Weights of a small sound classifier: norm layernorm.
Rows from block 2 of a small sound classifier, named by matrix and row number. Rows with one number belong to one neuron. Each number is 500 + 40 x the weight over its row's rms, rounded and kept within 0 to 999. All counts start at 0. Numbers have three digits each.
After each neuron's rows are labels from the 100 clips, of 14976, where the neuron reaches its highest value: "top examples" is what is common among them. Only what is clearly more common there than usual is listed. The data: read English sentences (LibriTTS-R).
# fc1: MLP up (model.blocks.2.mlp.fc1.weight, 2304x384), inputs 0-47
# fc2: MLP down (model.blocks.2.mlp.fc2.weight, 384x2304, transposed), outputs 0-47

fc1.515:604551470506512504498409462491407468567479518513524570469529505516461513496495512484523504503551480536499403538485515557540508517471566413526492
fc2.515:485518619533513496462539525453507443478507379454471445631531513496508587565485497467517463493463532511495477592505525525577531553532479465547523
top examples: voice: female

fc1.42:530520456453563547536494504479492477526478437526553456569579530510529525465484549476500539451486557522498509501568532438501437504515536465527592
fc2.42:507558450469547516509486548462556463489527434497494468489499505492488568474473499432390541572565517451468442504520537501490530544551447551564470
top examples: voice: female

fc1.472:471441545407497491539491507544470453402485465513540583497541449531518468477462473457468552453497485515493450467565495476469485451499517539500446
fc2.472:527502435525527461501508484474536514509506483512490415540518490498499565455424471438576513562519526521441492554437476570511442547435488453553523
top examples: voice: female

fc1.625:500539432478538466479449509495486505446464448565506529470480433509526487511541561526555453462524503505525467451514452463438504448463503501470457
fc2.625:473392510511574519531598555482551559461486532580456488533495495489480507541455477522517479519521427430499558557496567467508535495521524541549506
top examples: voice: male

fc1.232:451489479496551563516470432519474480499490518509506487603484526536538507524466492444516514477481537498447541526520475498533525486477473548524487
fc2.232:540492381494538497551475571425526530526477507539520494477487470495505610493534492468522483634519572530493466482516488513468502487459475500500534
top examples: voice: female

fc1.323:448510480527568495457494458489521449455416454451477496471527502486545530562532546532515501505540553447494490471480523537557549483471537475433507
fc2.323:424565534505429484471527397520495529551516534452509521505513535502461461567488522517509488459546511477483438482507526460492485590418499509518514
top examples: voice: male

fc1.17:554519525545441446523503454527496477475447457476513507533552542515562431475470501551558499590516513598494477524518484504552540516444464471460455
fc2.17:511550534518457474466484558447502478569495563498510552513481581458487420501528449479525536554468475530530536447515512537469447531463558462438534
top examples: voice: male

fc1.218:459531416571522505438475509476494474505477484503493444465522474544516511503471504516495560440450417485511476440496480549502506501433481520517448
fc2.218:428480444545495510503570452442458482468506595492460483580471517529529454543479534537611532547545492491555519574519517547462526493461453557535507
top examples: voice: female

fc1.481:435535514470460473497461478466516559458489491493491508519619471442483461453502480511498520434461423487484487581480500525595529499453504447559431
fc2.481:529454399520467522505572481499544533561487493550485583561499531481496469514479509515548485502495485492466480567430506481382459535475463504518516
top examples: voice: female

fc1.445:541509437469504508488467605540517511539504492496474490441551525527512605533548472506443518475502493511484449547517496549522481497514468449560509
fc2.445:509500514476509507526543483411523495490457605607525601467490540506530494553479525500461562472524501502424516551538502542442474515486525504513495
top examples: voice: female

fc1.181:533490499479429452583483433455441518461457477484436387474498520444506529521496496522462494469497514546397482551514497509555573518505498487504465
fc2.181:402478431530495532538449545562494528539512440498510669571482498447506540498480482487480548600522486474556506542541509540453473363489526434510525
top examples: voice: female

fc1.432:438526453554510421496509495394503474532506505531520411547455551491494462500573535536533548479495588495380489448432457514576528515512486496538504
fc2.432:536617524509510485534501475619516544485511481525483412459532529497512565464532465521477529500527523529513502473447505573486496569475420453460492
top examples: voice: female

fc1.205:497443413517455507424540465514497493454436567573525560570547468486488493466546504495501502472490454548543363484469500476488489482528486426551420
fc2.205:559475569525496501514499566439472553470529438590498558510488531488492459556489488444401483398472545558472471414536585513432562540516511525433470
top examples: voice: male

fc1.439:486548452526521555490472477565538496521476532481489499528522494497462474518524510487497474450478512446498391581451523494543496505493397506476493
fc2.439:576525405507507518525530519404482485463489510503497479482506493483502528527466516478431584434468555508512523425459527525473522484554518519507477
top examples: voice: male

fc1.631:465466479509509559556524527515448480474539548588539466532422490532547538414518485484467522562520491496476482487523457468576531478511601560469575
fc2.631:565523471490547525474462555525514547528495487503553454449509506498514627500429490429530483539558456490370534512518506482456491511522477491554524
top examples: voice: female

fc1.654:480461505480507463495451518556480447496458539508498547506497442480497410411483550488446458508462468486550527506512506502520528467471499466532440
fc2.654:513474482496568462514527482451558549475508377439468591518513516473550445506485474470589509567484495607423449558474500530546475524498510452473485
top examples: voice: female

fc1.86:550495415551464483530490484503515496501509491567496521447520491454528475594532475462460414578511439517417474476533500564555500503475508584538576
fc2.86:466548677518516488488524474444416492416506503481504403576510441516553446568470542486553466411442543519576448549506463501494558483489492502475483
top examples: voice: female

fc1.122:449591567477492463537483424392533521492512556521447427490483526488477518494552481522459551500508603551467453514463497447492569478497440518526457
fc2.122:533514497501497522521494518597445549512522531546492661507467541461476510453475507483496487521541485530490511532436505488478492524474476517450523
top examples: voice: female

fc1.462:519461441484521514487508554545509505506493506460444550567611601418403523427566545505546508487433477525460503440497542557489493560452463509476509
fc2.462:473439536522540505565563499512486451540524514463533530429468539523513516490496544521526471587507445540507524524425463483464524479449528474476534
top examples: voice: female

fc1.545:497469484581499512517498566467487580513474494496534489494532484463523496530467487554509516443508520537506487509523536517554475515488485444514465
fc2.545:519468521532432524558491431466512511546455540628520489521470477507500506442524479511495589469492516470481537520514532477523434539469513480520518
top examples: voice: female

fc1.340:483489551514505507493507510483409471441473555532497549573500525480467509525518515466494514507475517508539461435472493476458521572523584468464468
fc2.340:534442408495501493556509469507562516564452540452512555491483570479526552489582504520563516502516444505456435529468490520452522509525514497549475
top examples: voice: female

fc1.426:518531489469486479540553514435457512397521521437471452419596490547436556508538527537483512508486480528437480490484488583490515592482457487441461
fc2.426:501427515562525540545438486496581497492455484488526416538532520532502507545408532535574513474494475479590539522446490537456510467482479479490497
top examples: voice: male