A small sound classifier, trained from scratch.
Model: 14.6M parameters, log mel input, arch mlp_mixer, activation gelu, layers 8.
Training: soap at rate 0.00095, 12200 steps.
Data: trained on read English sentences (LibriTTS-R), 15625 training examples, 99.9 epochs.
Rows from block 4 of a small sound classifier, named by matrix and row number. Rows with one number belong to one neuron. Each number is 128 + 32 x the weight over its row's rms, rounded and kept within 0 to 255. All counts start at 0.
After each neuron's rows are labels from the 100 clips, of 14976, where the neuron reaches its highest value: "top examples" is what is common among them. Only what is clearly more common there than usual is listed. The data: read English sentences (LibriTTS-R).
# fc1: MLP up (model.blocks.4.mlp.fc1.weight, 2304x384), inputs 288-383
# fc2: MLP down (model.blocks.4.mlp.fc2.weight, 384x2304, transposed), outputs 288-383

fc1.515 [141 180 126  63 117 147 149 116 126 112 139 136 114 168 145 189  73 148 129  79 158 107 127 106 119 192 126  68 139  80 148 109 111  79 135 116 127  99 134  91  92 172 138 130  63 140 129 159 119 130 166 113 136 162 141 122  92 109  88 141 124 133 120 131 106  99 160 156 134 118 160 141  76 114  50 105 136 147 121 131 126 144 153 150 137 160 151  83  95 136 135  65 150 134 135  66]
fc2.515 [101   8  99 155 109 171 131 129 160 130 178 109 145  85 110  68 137 141  97 102 199 193 119 142  79 102 113 157 198 125 119 119 189 138 110 118 108 105 148 142 118 136 117 150 125 172 178 118 147 124  87 117 115 101 144 164  96 153 114 117 111 139 118 119 104 119 144 172  52 152 116 163 151 137 136 113 175 139 133 143 174 113 106 115 115 143 132 135 167 118 134 164 100 187 118 167]
top examples: voice: male

fc1.158 [158 100 150 108  73 143 167 100 159 119  93 148 150 143 137 210 137 120  98 126 116 130 122 122 114  78 161 134 208 113 114 144 145 108 139 114 140 139 139 180 129 108 149 131 107  69  91 139 115 156 167 123 112 118 109 102  97 111 175 101 200  24 132 162 177 158 106 153  89 122 168  83  98 129 109 146 139 130  84 170  86 117 142 107 102 121 138 126 117 156 130 161 130 201 159 192]
fc2.158 [ 92  83 160 107  99 126 107 145 185 130 166 101 115 172 143  88 133 107  48  92 179 106 132  90 130 168 120 136  73 154 116 104 115 104 119 129  95 141 127  47  73 206 128 144 112 102 103 125 136 121 114 131 122 110 112 193 161 186 124 114 115 127 136 138 120 134 142 122  33 136 131 141 121 134 201 153  83 109 125 131 106 143 103 139 127  55 135 126 101 101 155 181 132  79 112 155]
top examples: voice: female

fc1.283 [155 177 104 127 125 153  86 129 208 126 120 138 113 157  84 132 152 173 125 149 155 181 133  84 122 130 130 151  82  95 180  97 126 126 131 130 191 136 103  93  93 101 128 166 119 106 126 128 105 120 131 106 125 129 111 132 146  97 145 140 183 136 102 119 102 120 169 104 113  61 136 116 152 124 128 156 138 162 116 187 189 100  18 188 104 120 171 133 133 132 120 125 118 148 144 142]
fc2.283 [ 88 158 126  53 129 120  90 147 222 121 151 114 134 153 140 128 141 166 151 146 151 137 125 168 123 130  53 143 123 179 102 130 143 122 110 126 124  79 129  75 123 104 137 137 111 190 135  61 103 122 118  75 113 103 138 135  97 145 158 145 123 103 128 122 159 121 147 120 109 142 131 126 128 149  34 131 182 138 134 122 111 134 159  52 144 130 114  62 113 124 137 133 107 116  98 167]
top examples: voice: male

fc1.106 [103 109 175 153 132 129 179 101 140 109 157 120 144 159 127 202 109 180 141  63 102 168  69 179 151 159 141 162 131 138  76 194 208  76 124 164  85 142 101 207 150 208 143 109 114 121 108 113 107 125 132 153 144 139  84 115 143 151 163 121  88 113 114 158 134  77 151 134 144 113  93 109 163 165 149 133 133 117 112  88 141 165 129 152 118  70 155 168 162 152 124 128 140 110  89 148]
fc2.106 [113 163 110 134 133 153 124 126 138  89 137 146  97 105 143   0 133 139 103 133 112  72 148 152 126  96 128 145  98  85 139 152 157 101 131 139 175 189 126  69 159 103 126 107  99 136 109  97 106 110 130 126 121 143 164 125 133 132 102 128 112 117 104 122 110 124 132 148  92 118 116 118 147 105 127 122 105 153 115 177 147 128 119 146 119 139 119 131 134 122  75 200 141 154 162 149]
top examples: voice: male

fc1.213 [137 133 108 135  81 136 113 124 109 108 103  99 148 123 141 153 135 124  23  85 109 143 106 138 113  95  99 182 236 120  91 138 130 164 167  99 157 146 108 176 122 155 179 124 113  58  87 148 119 101 204 166 115 119  70  95  55 139 139 132 139  49 111 130 153 153 150 134 137 137 135 131 175  73 154 186  78 147  97 128 167 119 119  92 127 178 106 127 138 161 149 129  97 255 130 190]
fc2.213 [133  62 180  90 145 122 136  96 185  95 156 176 138 135 133 190 136 136 113 157 190 153 145 111 134 151 153 155 116 172 117 139 116 110 109 143 123 128 122 174  54 187 152 124 115 125 211 138 146 155  81 134 119 124  91 154 120 143 127 128 110 137 148 116 113 136 115 129 118 104 156 153 133 143 154 195 149 154 122 173  99 139 187 112 134 116 169 112 112 140  97 141 127  99 155  99]
top examples: voice: male

fc1.231 [ 89 114 103 133 115 108 137 109 145 134 140 124 134 132 138 188 118 133 143 133 115 127  99 113 162 107 129 145  54  96 114  51 153 131 151  99 125 140 135  98 123  72 105  91 120 159 120 110 104 126 176  93 123 106  58 150 149 124 161 134  81 152 145 129 133  78 141 122 140 118  99 101  57 131  61  52 138 134 152 177  86 144 120 127 157  92 142 142 143 100 117 195  76 163 129 132]
fc2.231 [168 176 125 124 109 146 141 118 157 105 149 151  77 138 142  96 113  92 159 115 103 132  77  83 102 147 110  73 129 115 135 139 118  89 121 126 130 167  84  46 158 198 109  99 100 121 200 158  66 145 122 153 116 132 143 119 154  82 121 166 125 114 131 125 126 128 144 144 147 138 150  94 102 141 120  86 131  94  83  96 143  99 125  68 154 176  79 150 112 121 161 153 117  69 101 129]
top examples: voice: female

fc1.344 [ 90  97 101 109 110 168 117  90 171 108 154  91  75 138 123 166 149 158 155 105  76 121 104 101 155 155  99 120  81 123  91  78 139 185 168 110 143 147 127 116 171 107 118 116 110 169 127 105 145 146 133  94 132 106  74 124 111 131 147 121  76 150 141 100 134 122 111 146  90 137 105 108 145 130  53  45 114 154 139 201 114 102 106 180 159 138 134 136 129  94 162 180 151 142  78 118]
fc2.344 [133 199 120 169 136  99 150 126  90 113 104 100  95 187 129 167 109 164 187 180 176 130 174 181  70 130 104 130 175 101 125 120 162  49 101 112 154 118 143  53 125  77 142  95 118 124 135 134 106 157 156 162 147 132 144 118  98 130 133 123 164 126 111 117 129 126 135 127 140 175 135 117 120 141  91 168 126 109 151 108 106 122 139 115 107 205 116 177 125 163  60  64 109 125 139 128]
top examples: voice: female

fc1.562 [135 118  96 127 144 168 105 121 133 108 182 121  75  98 109 173 105 123 138 161  76 149 110 120 181 163 125 131  42 104 100  73 153 164 150 115 128 134 166 101 125  96  96 142 143 159 143 107 126 146 165 119 142  91  73 131 152 109 132 159 106 193 154 108 118 106 124 140 110 132  99 108  93 141  45  57 126 147 147 196 120 140  55 121 150  99 117 132 127 106 123 217  96 142 112 107]
fc2.562 [135 222 107 138 102 131 142 121  96  92 112 137  77 207 111 150 107  93 168 149 137  79 133 112  91 143 121 139 100 105 118 139 118  46 109 114 137 180 166   0 188  88 140  92 108 173 133 154  64 141 121 140 142 134 142 132  97 128 114 155 175  96 111 138 139 149 131 141 110 139 180  85  91 143 123 156 110  66 126  94  77 131 138 104 130 207 102 154  90 136 124 104 114 108 104 105]
top examples: voice: female

fc1.703 [124 121 123 167  99 150 148 142 146 147 160 145 115 149 113 180 115 188  98 132 133 106  94  67 148 175 138  67 140 163 106 225 157  46 152 172 145 166 157 163 185 106 114 132  85 128 166  85 145 130 104 130  64  72 155  95  87 137  38 196 135 145 165 171 128 138 101 129 126 111  79 119 149 144 124 127  98 156 146 112 170 120 152  78 109  77 115 103 147 139 114 203 156  93 115 140]
fc2.703 [142 214 188 154 136 154 109 107  26 101 138 127 159 121 128 105 139 112 101 137 128  87 103 182 150 107 101 111 147  77 177 126 138  84  88 134 112 113 147 109  90 122 172 134 111 190 101 140  96 105 161 152 116 138  93 108 147  99 163 124 138 141 129 151 103 132 112 141 111  98 154 105 117 120 125 126 123 141 120 127 173 141 113 157 110 133 163 148 110 158 167 123 113 142 150 140]
top examples: voice: female

fc1.387 [124 153 196  81 119 141 113 119 125 121 132 188 129 112 131 131 158 134 117 169 111 132  76  79  98  58 134  72  80 186 156 123 101  99 116 175 115 134 108 141  97 152 122 145 139 172  55 115 120 108 125 104 152 145 142 126 114 117 141 164 157 172 129 139 105 134 178  78 104 126  83  83 109 117 120 161 148 128 121 112 169 139 143 109 129 130 126 138 133 132  89 119 145 153 105 145]
fc2.387 [127 138 151 103 108 119 118 118 188 153 135 133 137 115 128  62 120 111 183 108 175 109 157 100 104 156 149 117 148  92 132 136 179 129 102 130 121  86 135  89 127 170  84 145 117 246 115  74  90 121 131  72 116 136 124 152 125 140 136 112 143 144 118 124 143 160 154 130  36 122 117 137 134 123 157 168 148 101 108 134 136 121 118 152 124 194 133  67 125 102 106 135 120  98  99 147]
top examples: voice: female

fc1.464 [104 127 145  83 129 135 140 116  93 115 123 128  93  77  82 217 161 184 155 114 152 125  90 125 129 111 131  64  82 177 128  76  72  94 112 154 141 117 146 119 117 149 113 114 110 169 106 112 149 126 167 100 126 110 118 107 124  65 151 173  96 187 137 135  57 144 165 117  92 136  61 133 135  87 118 138 118  84 129 152 156 150 155 108 122 143  92 138 153  80 123 178 107 151  76 114]
fc2.464 [102 119 106 126 118  86 137 116 230 102 152 127 148 149 118 140 140  71 247  76  94 164 137 124 111 136 157 181 139 121 153 109 117  97 105 140 120  89 123  22 151 151  96 146 110 203 118 135  14 161 124  93 142 163 113 101  81 173 125 127 105 137 124 149 114 129 152 157 123 143 107 101 100 111 115 139 148 119 108 115 113 126 133 166 101 139 163  38 108 123 112 129 135 143 106  76]
top examples: voice: female

fc1.113 [140 109 118 104 130 119 165 146 153 142 133 131  95 105 145 172 124 135 196 104 102 129  98 131 152 157 138 125  64 117  76  89 159 157 137 116 141 150 118 128 176 102 120  84 113 147 136 112 116 116 151 138 114 129  57 142 150 112 122 130 126 153 154 132 114 128 144 136 114 168  96 146  66 130  83  66 149 135 149 209 108 123 130 122 150 149 122 130 122 111 135 201 112 153 103 129]
fc2.113 [148 230 105 153 102 134 139 130  96 104 113 164  96 166 121 118 155  51 134 171 157 111  98 107  93 122 162 120 128 148 103 152 145  15  89 135 138 134 112   4 127 148 158  95 127 169 111 129 125 148 105  92 150 107 137 176 137 154 123 179 156  94 123 147 133  99 121 158  99 101 155 110 111 114 104 120 133 138 157  99  75 143  99  87 100 159 131 158  86 112 148 130 129 128 110 123]
top examples: voice: female

fc1.509 [164  93 118 192 155 109  88 141 113 127 155  84 152 125 122  48  82 154 166 129 156 121  28 158 122 135 154 102 123  98 132 115  45 114 136 121 120 150  92  47 122 126 111 120 144 238 118 126 142  94  89 111 144 124 140 150 167 147 104 141  62 145 138  96  99 116 109 103  78 111 141 119 165 135 129 149 119 124  96  83 121 134  98 154 125 121 117 111 123 118 127 131 142  90 169 139]
fc2.509 [ 83 223 140 159 132 192  98 132 113  41 165 151 111 124 148 174 128 132 142 160  61 149 210 119 126 141 165 162 147 118 127 127 218 139  88 104 142 119 144 209 117 124 104 106 137  95 192 157 104 163 120 146 134 116 119  38  96 126  94 159 151 163 116 114 130 126 154 105 168 113 151 103 108 131  51 121 122 136 174 159 117 131 140 172 121 184  91 116 133 139 116  68 137 145  91  58]
top examples: voice: male

fc1.677 [151  70 114 107 175 104 140 117 187 119 118 120  89 203 149 202 126 106 107 123 122 139 129 127 146 159 152 137  54 121 121 164 238 127 118 158 144 131  97 182  83 145 106 113 106 153 177 113  77 111 118 140  80  87 120  98 136 128  71  92  80 124 140 127 120 165  96 112 126 129  64 125 119 162 144 112 130 159 142  76 143 132 105  84 130 105 101 118 146 147 191 145 168 162  86 167]
fc2.677 [177 253 115 118 131 184 120 144 121 173 129 119 168 127 145  56 124 155 208 119  96 114  93 150 132  76 138 119 152 120 179 129  90  51 109 142  84 135 123 116 135  93 124 163 110 152  82 131 169 140 150 116 142 147 151 142  91 134 128 123  99 124 127 124 115 139 116 143  30 130 107 136 108 125 133 137 188 158  78 134 172  85 103  77 110  51 104 161 122 148 108 176  97 158 141 113]
top examples: voice: male

fc1.418 [101 112 113 141  63 115 141  84 161  76 142 131 164 145 139 109 134 184  74 166 121 110 118 160 103 131 115 153  88 156 118  80 106 115 120 120 133 126  89  59 124 124 144 123 123 160 173 170 143 130 133 145 163 124  96  82 124  79 116 136 192  93 148 105 165 107 137 130 139 143 112 148  84 132 116 125 147 104 121 112  60 131 149 152 116 175 115 124 150 111 117 175 157 180 129  98]
fc2.418 [109 121 160 100 117 137 137 138  15 113 130 127 126 125 135 201 100  63  47  86 141  34 134 120  98 160 105 166 106 135 147 116 145  85 129 134  98 119 120 105 108 149 129 117 127  57 103  99 153 145 125 153 141 138 143 210 158 115 108 157 134 102 130 118 120 109 162 131 145 118 139 116 119 120 105 153 112  73 156 122  48 137 144 142 147 164 115 144 163 161 161 159 141 185 130 159]
top examples: voice: male

fc1.717 [124 125 120 162 130 125 144 139 144 155 145 159 111 135 119 139  95 170 129 120 121 132  77  40 160 180 136  76 159 159 130 222 148  88 152 140 192 150 161 126 151 131 129 155 100 142 171  99 122 143 123 114  74  71 152  84  76 147  93 191 121 150 138 140 112  92 106 160 108  99  99 108 148 167 118  87 107 167 113 113 177  92 134 118 125  42 113 117 149 144 100 175 151 110  89 125]
fc2.717 [158 168 176 164 125 153 120  93   0 113 166 129 156 147 134 140 154 112  70 136 100  82 123 215 132  88  96 113 163  81 143 127 164 120  93 133 116 105 127  79  97 127 132 163 113 175  79 165 107  98 162 108 125 128  77 126 141 132 158 159 105 126 106 147  90 142 145 136 171  83 151 103 101 112 126 131 139 159 141 111 127 133  88 192 111 134 129 126 134 149 129 187 105 143 150 152]
top examples: voice: female

fc1.600 [149 185 159 139 158 118 138 153 255 136 136 111 135 160 100 192 150 129  82  78 120  89 112 179 137 195 149 218 165  92 122 159  72  94 136 171 170 164 140 101 125 154 162 144 131 137  68 158 147  96 122 113 140 158 148 125 150  92 104 117  96  90 111 118 119 114 110 140 112  95 105  89 110  95 133 140  94 113 119  92 139  92  96 200  80 146 106  91 133 131 155 127 132 118 116 163]
fc2.600 [141 118  98  92 141 143 111 108 125 139 125 105 133 140 143  77 141  97 118 151 165 101 109 101 158 138 151 137 173 160 150 137 188  91 165 149 150  96 132  66 176 121 150 116 121  82 124 106 127 124 161 101  99 108 150  76 145 108 144 172 145 125 149 143 128 152 126 150 110 118 178 106 147 133 152  90  66 147 151 121 108 100 135 114 116  80 125 131 151 136 142 120 124 114 183 116]
top examples: voice: female

fc1.325 [112  97 141  97 132  81 121  90 100 161 145 141 148 163 159 141  86 134 147 142  94 135 108 132 216  79 144  99 190 161  86 126 147  49 145 167 119 122 161 152 140 144 100 126  97 156 154 136 143 135 137  99 156  84 121 122 133 114 209 109 173 131 123 107 187 113 158 159 127  93  99 130 120 132 222 161 107 197 118  92 142 145 170 175 117 123 120 157 168 138 119 142 124 105 153 177]
fc2.325 [118 140 112 175  90 121 149 130  79 124  86 179  98  88 149  87 117 141  10 118  96  58  94 160 161 140  72 112 159  78  92 125 131 151 123 117 131 143 140 135 125  99  87 159 103  65 101 110 132 124  89 107 150 160  90  83 142 113 137 100 108 173 128 108 149 157 113 122 157 119  84 122 151 135 121 175 138  98 163 107 154 126 121  53 127  78 143 163 100 119  85 113 149 169 137 147]
top examples: voice: male

fc1.540 [162 136 117 162 130 127 131  95 142 141 135 139 168 124 145 198 141 109 171 101 153 101 100 105 111 110 111 140  55 135 128  76 127  79 153 117 136 133 105 164 108  66  97 111 130 147 130 139  97 142 137 142  75 138  81 166 125  94 170 161 114  97 117 119 105 164 121 126 222 127 134 126  32 149 137  61 139 168 146 136  56 115 149 102 140 126 150 143 133 178 141 162  75 110 166 123]
fc2.540 [ 45  97 149 157 113 148 124 112 111 117 135 119 123  96 152  85  96 157 120 108 140 163  95  87 107 155 196  78 184 116 140 150  93 176 125 117 118 135  78  34 148 174 138 131 104  68 163 153 150 140 122 115 116 163 121 208 159 113 135 104 127 143 173 140 153 119 141 135 154 131 172  95 158 134 150  97 125 104 115 110 111 111 164  66 136 152  77 134 110 110 133 176 119 148 138 106]
top examples: voice: female

fc1.478 [138  73 100 155 166 103  97 155 141 128 146 141  89 176 146 165 171 145  90 141 148 104 106 164 162 173 124 114  68 116 142 138 189  99  91 163 145  68 134 139  65  45 127 105 135 104 201 118  66 163 135 131 120 123 113 139 147  91 127 124 118 188 146  86 159 106 135 143 153 121 122 130 111 106 116 118 142 148 126 114 152 142 102 138 135 111 121  95  96 143 152 197 184 119 128 116]
fc2.478 [138 161 153  86 128 188 112 115 128 106 154  70 153  81 123  37 138  83 202 160 131 191  75 135 122  64 108 130 147 132 145 104  95 154  82 130 106 155 122 173 113 132 120 120 157 201 158  87 184 123 113 177  93 150 131  95 114 103 115 111  97 133 137 124 139 120 130 138 113 160 130 134 117 134 114 121 176 146  85 136  78 159 167 131 127 128 125 151 113 160 145 164 120 176 108  87]
top examples: voice: female

fc1.601 [103 106 117  74  85  83 144 146  47  95 105 115 144 133 125 115 123  98 164  96  96 179 105 147 156 151 161 113 187 151 164  62 106 137 104 137 150 128 161  83  95 175 124 128 127 171 191  92 168 138  79 119  96 137 193 119 133  83 163 133 139 180 121 122 152 107 122  95 170 162 122 152 139 114 185 132  96 148  91 134 106 130 100 111 130 169 110 222 153 135 118 117 149 129 139 113]
fc2.601 [126 156  91 137 119 105 142 110 127 112 120 189 133  85 142 119 125 238 136 121 176 145 142 188 175 139 120  72 157 107 144 168 156 137 124 127 117 133 117 190 144  33 116 116 112 142 179 203 106 116 105 132 109  99 108 157 124 102 163  30 176 133 117 106 120 133 114 161 255 101  87  95 144 155 135 149 113 166 148 134 112 103 132 189 119 182 176 175 106 104 120  55 129 124 116 184]
top examples: voice: male

fc1.738 [ 75 120 182 141 121 118 151 108  47 135 171 156 118 109 116  86 146 110  94 107  55 169  79 112 115 110 123 163 153 160  98 170 123  54 126 155 136 149 162 107 164 233  98 141 153 125  43  99 136 154 124  84 153  91 119 142 103  82 204 147 153 143 100 104 139 146 145 141 152 100  99  81 147 121 205 167 104 111 136 128 110  92 119 135 117 189  99 175 150 120  98 139 123 200  87 155]
fc2.738 [212 148  98 143 111  87 168 119  49 120  89 145 127 129 130 192 151 165 146 147 211  67 173 174 134 115 143 119 170 177 110 162 149 141  99 114 125 149 117 203 119  70  99 108 136 147 220  98 160 147  97 147 149 127 115  81 124 125 162  88 166 138 160 102 128 105 110 106 156 130  98 124 141 175 124 112 132 155 121  96 156 151 160 174 141  90 161 110 142 125 102  83 133   1  78 111]
top examples: voice: male

fc1.499 [135 122  80 145  90 107 106 137 139 126 178 166 133 112 110 110 138  87 106 171 153 159  78 106 127 169 140  81 127 198  83 230 112 135 138 120 183 148 136  87 225 121 171 101 144 192 134  71 110 127 100 149  76  63 142  66 126 144 199 120 142 122 145 156  84  80 120 167 121 111 134 123 143 159 155  83 100 165 108 142 185 144 124 109 101  69 113 143 132 163  90 139 171 104 117  92]
fc2.499 [167 129 179 163 122 116 120 118 115 143 116 119 155 106 137 102 133 146 130  93 106 159 134 181 150 112  52 137 180 126  43 155 167 148  89 166 101 118  89 108 104  95  98 154 135 107  85 177 174  83 136 146 139 121 110 232 170  76 162 109  99 144 138  94 120 135 147 126 255 130  79  94 138 130 134 122 146 133 196 120  99 153 135 207 144 103 186 157 124 129 120 163 108 164 117 159]
top examples: voice: female

fc1.45 [105  33 132 115 185  76 155  97  87 136 157 124 114 139 144 163 142 171 207 113 117 126 137  93 143 106 138  78 183 197 144 161 169 113  94 124 127 132 128 140 100 140  93 115 109 130 185 162 134 104 125 140 129 155 125 104 155 103 172 151 102 175 112 141 165 108 161 111 101  91 147 126  97 143 187 115 118 141 138 139 106 114 108  94 114 145 108 162 135 132 123 166 128 108 129 164]
fc2.45 [ 89 151 155 169 135 131 119  91 241 137  92 140 111 130 127 112 136 216  58 114 104 166 113 146 142  47 141 149 120 114 163 120 128 192 176 108 116 146 167 123 133 117 133 124 103 157 203  39 197  93 102 106 124  96  93 141 136 137 114 109  90 136 155 113 101 172 111 140 171 100 144 137 136 127 153 151 158 109 140 116 117 122  96 126 118  93 190 127 142 151 112 114 135 123 125 158]
top examples: voice: male

fc1.126 [156  89 127 117  78 108 108  99  37 149 126 149 158 172 121  96 119 119 140 155 135 134 104 158 177  82 159 118 247 152 105 155 188  64 185 176 129 136 163 207 144 125 100 109 128 168 116 133 145 141 162  86  92 135  75 124  89 133 192 123 163  58 106 148 160 104 125 150  78 122 140 141 170 123 237 180 138 188  98 102 137 116 114 130 111 112 118 143 180 117 138 113 123 133 168 193]
fc2.126 [142  86 166 150  80 150 126 152 146 139 154 157 114 152 125 129 148 168  37 143 124 110 113 164 131 118 127  95 102 110 131 139  45 175 134 114 126 160 107  64 137 152 111 169  87  68 141 148 186 168  74 114 141 166  96 100 135  91 140 146 140 122 141 124 130 140 120 127 137 135 120 115 104 131 118 171 140 123 131 126 132 161 127 142 118  77 123 163  94 137 138 207 142 107 112 139]
top examples: voice: male

fc1.364 [158 151 113 122  89  98  86 144 128  94  91  96 112  64 117 123 161  95 159 124 141 146  78 100 124 149 104 136 164 117 128 129  67  81  83 146 154  82 157  61 182 163 176  95 157 180  80 147 188  96 141  65 122 119 120  96 121 110 113 138 165  58 172 131 134  92 117 149  85 126 170 104 119 116  66 136 104 156  99 125  98 137 159 139 131 156 114  85 145 133 112 114 118 139  89 106]
fc2.364 [136 139 165 138 129 148 132 116  96 127 172 108 137 142 150  99 127 131  61 104 161 173 174 119  71 145 108 252 100 115 108  97 194 136 126 100 126 133 130 153  82 136  97 106 139  89 196  84  95 138 117 143 126 110  91 147 202 170 109 132 145 180 125 122 132 145 127 140  51 136  98 158 140 141 126 150 136 169 163 130 110 148 126 231 106 149 142 121 142 145 160 187 112  88 118  95]
top examples: voice: male

fc1.386 [147 111  74 162 157  93 110 126  52 148 153 104 192 118 139 117 110 155 131  80 144  97  63 127 111 167 163 105 160 147 156  72 106  98  95  94 192  94 104  18 115 127 104 120  95 127 166 169 205 139  86 119 117 152 191 156 125 119 124 109 110 150 102  85 131 134  79 123  82 135 117 160 171 101  91 128  97 174 118 135 143 123 105 198 114 163 152 132 113 118 162 148 193 142 157  57]
fc2.386 [109 111  98 137 145 157 131 100  63 117 185 136 113 160 141 146 118 106  87 113  65 149 147 175  77 110 175 106 131 151 130 101 201 160 111 116 144 149 154 255 110  54  96 135 123 206 245 129  42 155 108 195 160 133 107 107  93  88  95  95 141 154 115 139 131 119 114 140 210 105  82  94 156 149  91 102 132  96  78 156  77 107  97 161 127 126  87 169 116 120  86  75 130 194  90 106]
top examples: voice: female

fc1.159 [120 207 119 134 128 149 140 102  77 112 116 109 173 133 158 205 108 132  84 158  65 215 125 133 114 127 122 164 156 145 116 106 138 134 151 123 214 137 110  81  86 118 181 121 134 175 122 112  90 135 119 127  87 149 116 140 118 121 119 159 117 128 131 131 142  90 125 152  97  91 166  77  98 133 105 170  91 117 144  95 113 120 129 130 142 147 131 113 118 133 115 127 155 197  91  91]
fc2.159 [121 108  99 115 135 119 152 140  89 181 154 100 144  90 119  82 122 137 156  66 191 138 163 149 101  53  76 151 174 128 141 166 121  82 118 129  76 113  87 117 171 123 127 120 119 131 155 163 176 134 147  84 136 132 108 242  83 188 112  70  60 122 111 135 100 145 161 115 129 137 134 128 140 114  70  92 139 141  99 134 141  98 114 136 119  68  95  95 189 108 133 101 120 117 148 145]
top examples: voice: male

fc1.192 [132  78 131  54 116 125  92 168 161 119 122 137 114 174 176  60 141 128 105 112 137  82  97 117 124 159 106  68 126 178 144 104 126 168 137 155 168 147 100 187 110  51 112 137 135 157 149 105 117 164  95 117 189 113  51 135 141 102 114 149 111 221 112 101 164 149 141 119 169 107  91 131 122  72 139  53 123 111 139 130 178 101 100 130 110 118 137 175 138  94 145 160 107 117 190 133]
fc2.192 [100 211 103 131 177 132  97 129 193 168 149 126 177  87 133 153 148 159 129 139 189 185  58 130 124  38  84 132 124 139 103 151 156  91 115 134 117 107  97 170 119 137 150 140 131 173 142 106 154  98 139 206 118 119 141 187 142 170 157  70 164  89 141 130 132 109 171 115 130 109 141 140 118 135 129 164 194 156 104 146  69 147 136 119 120 160 141 154  97 133 100 124 116  90 126 126]
top examples: voice: male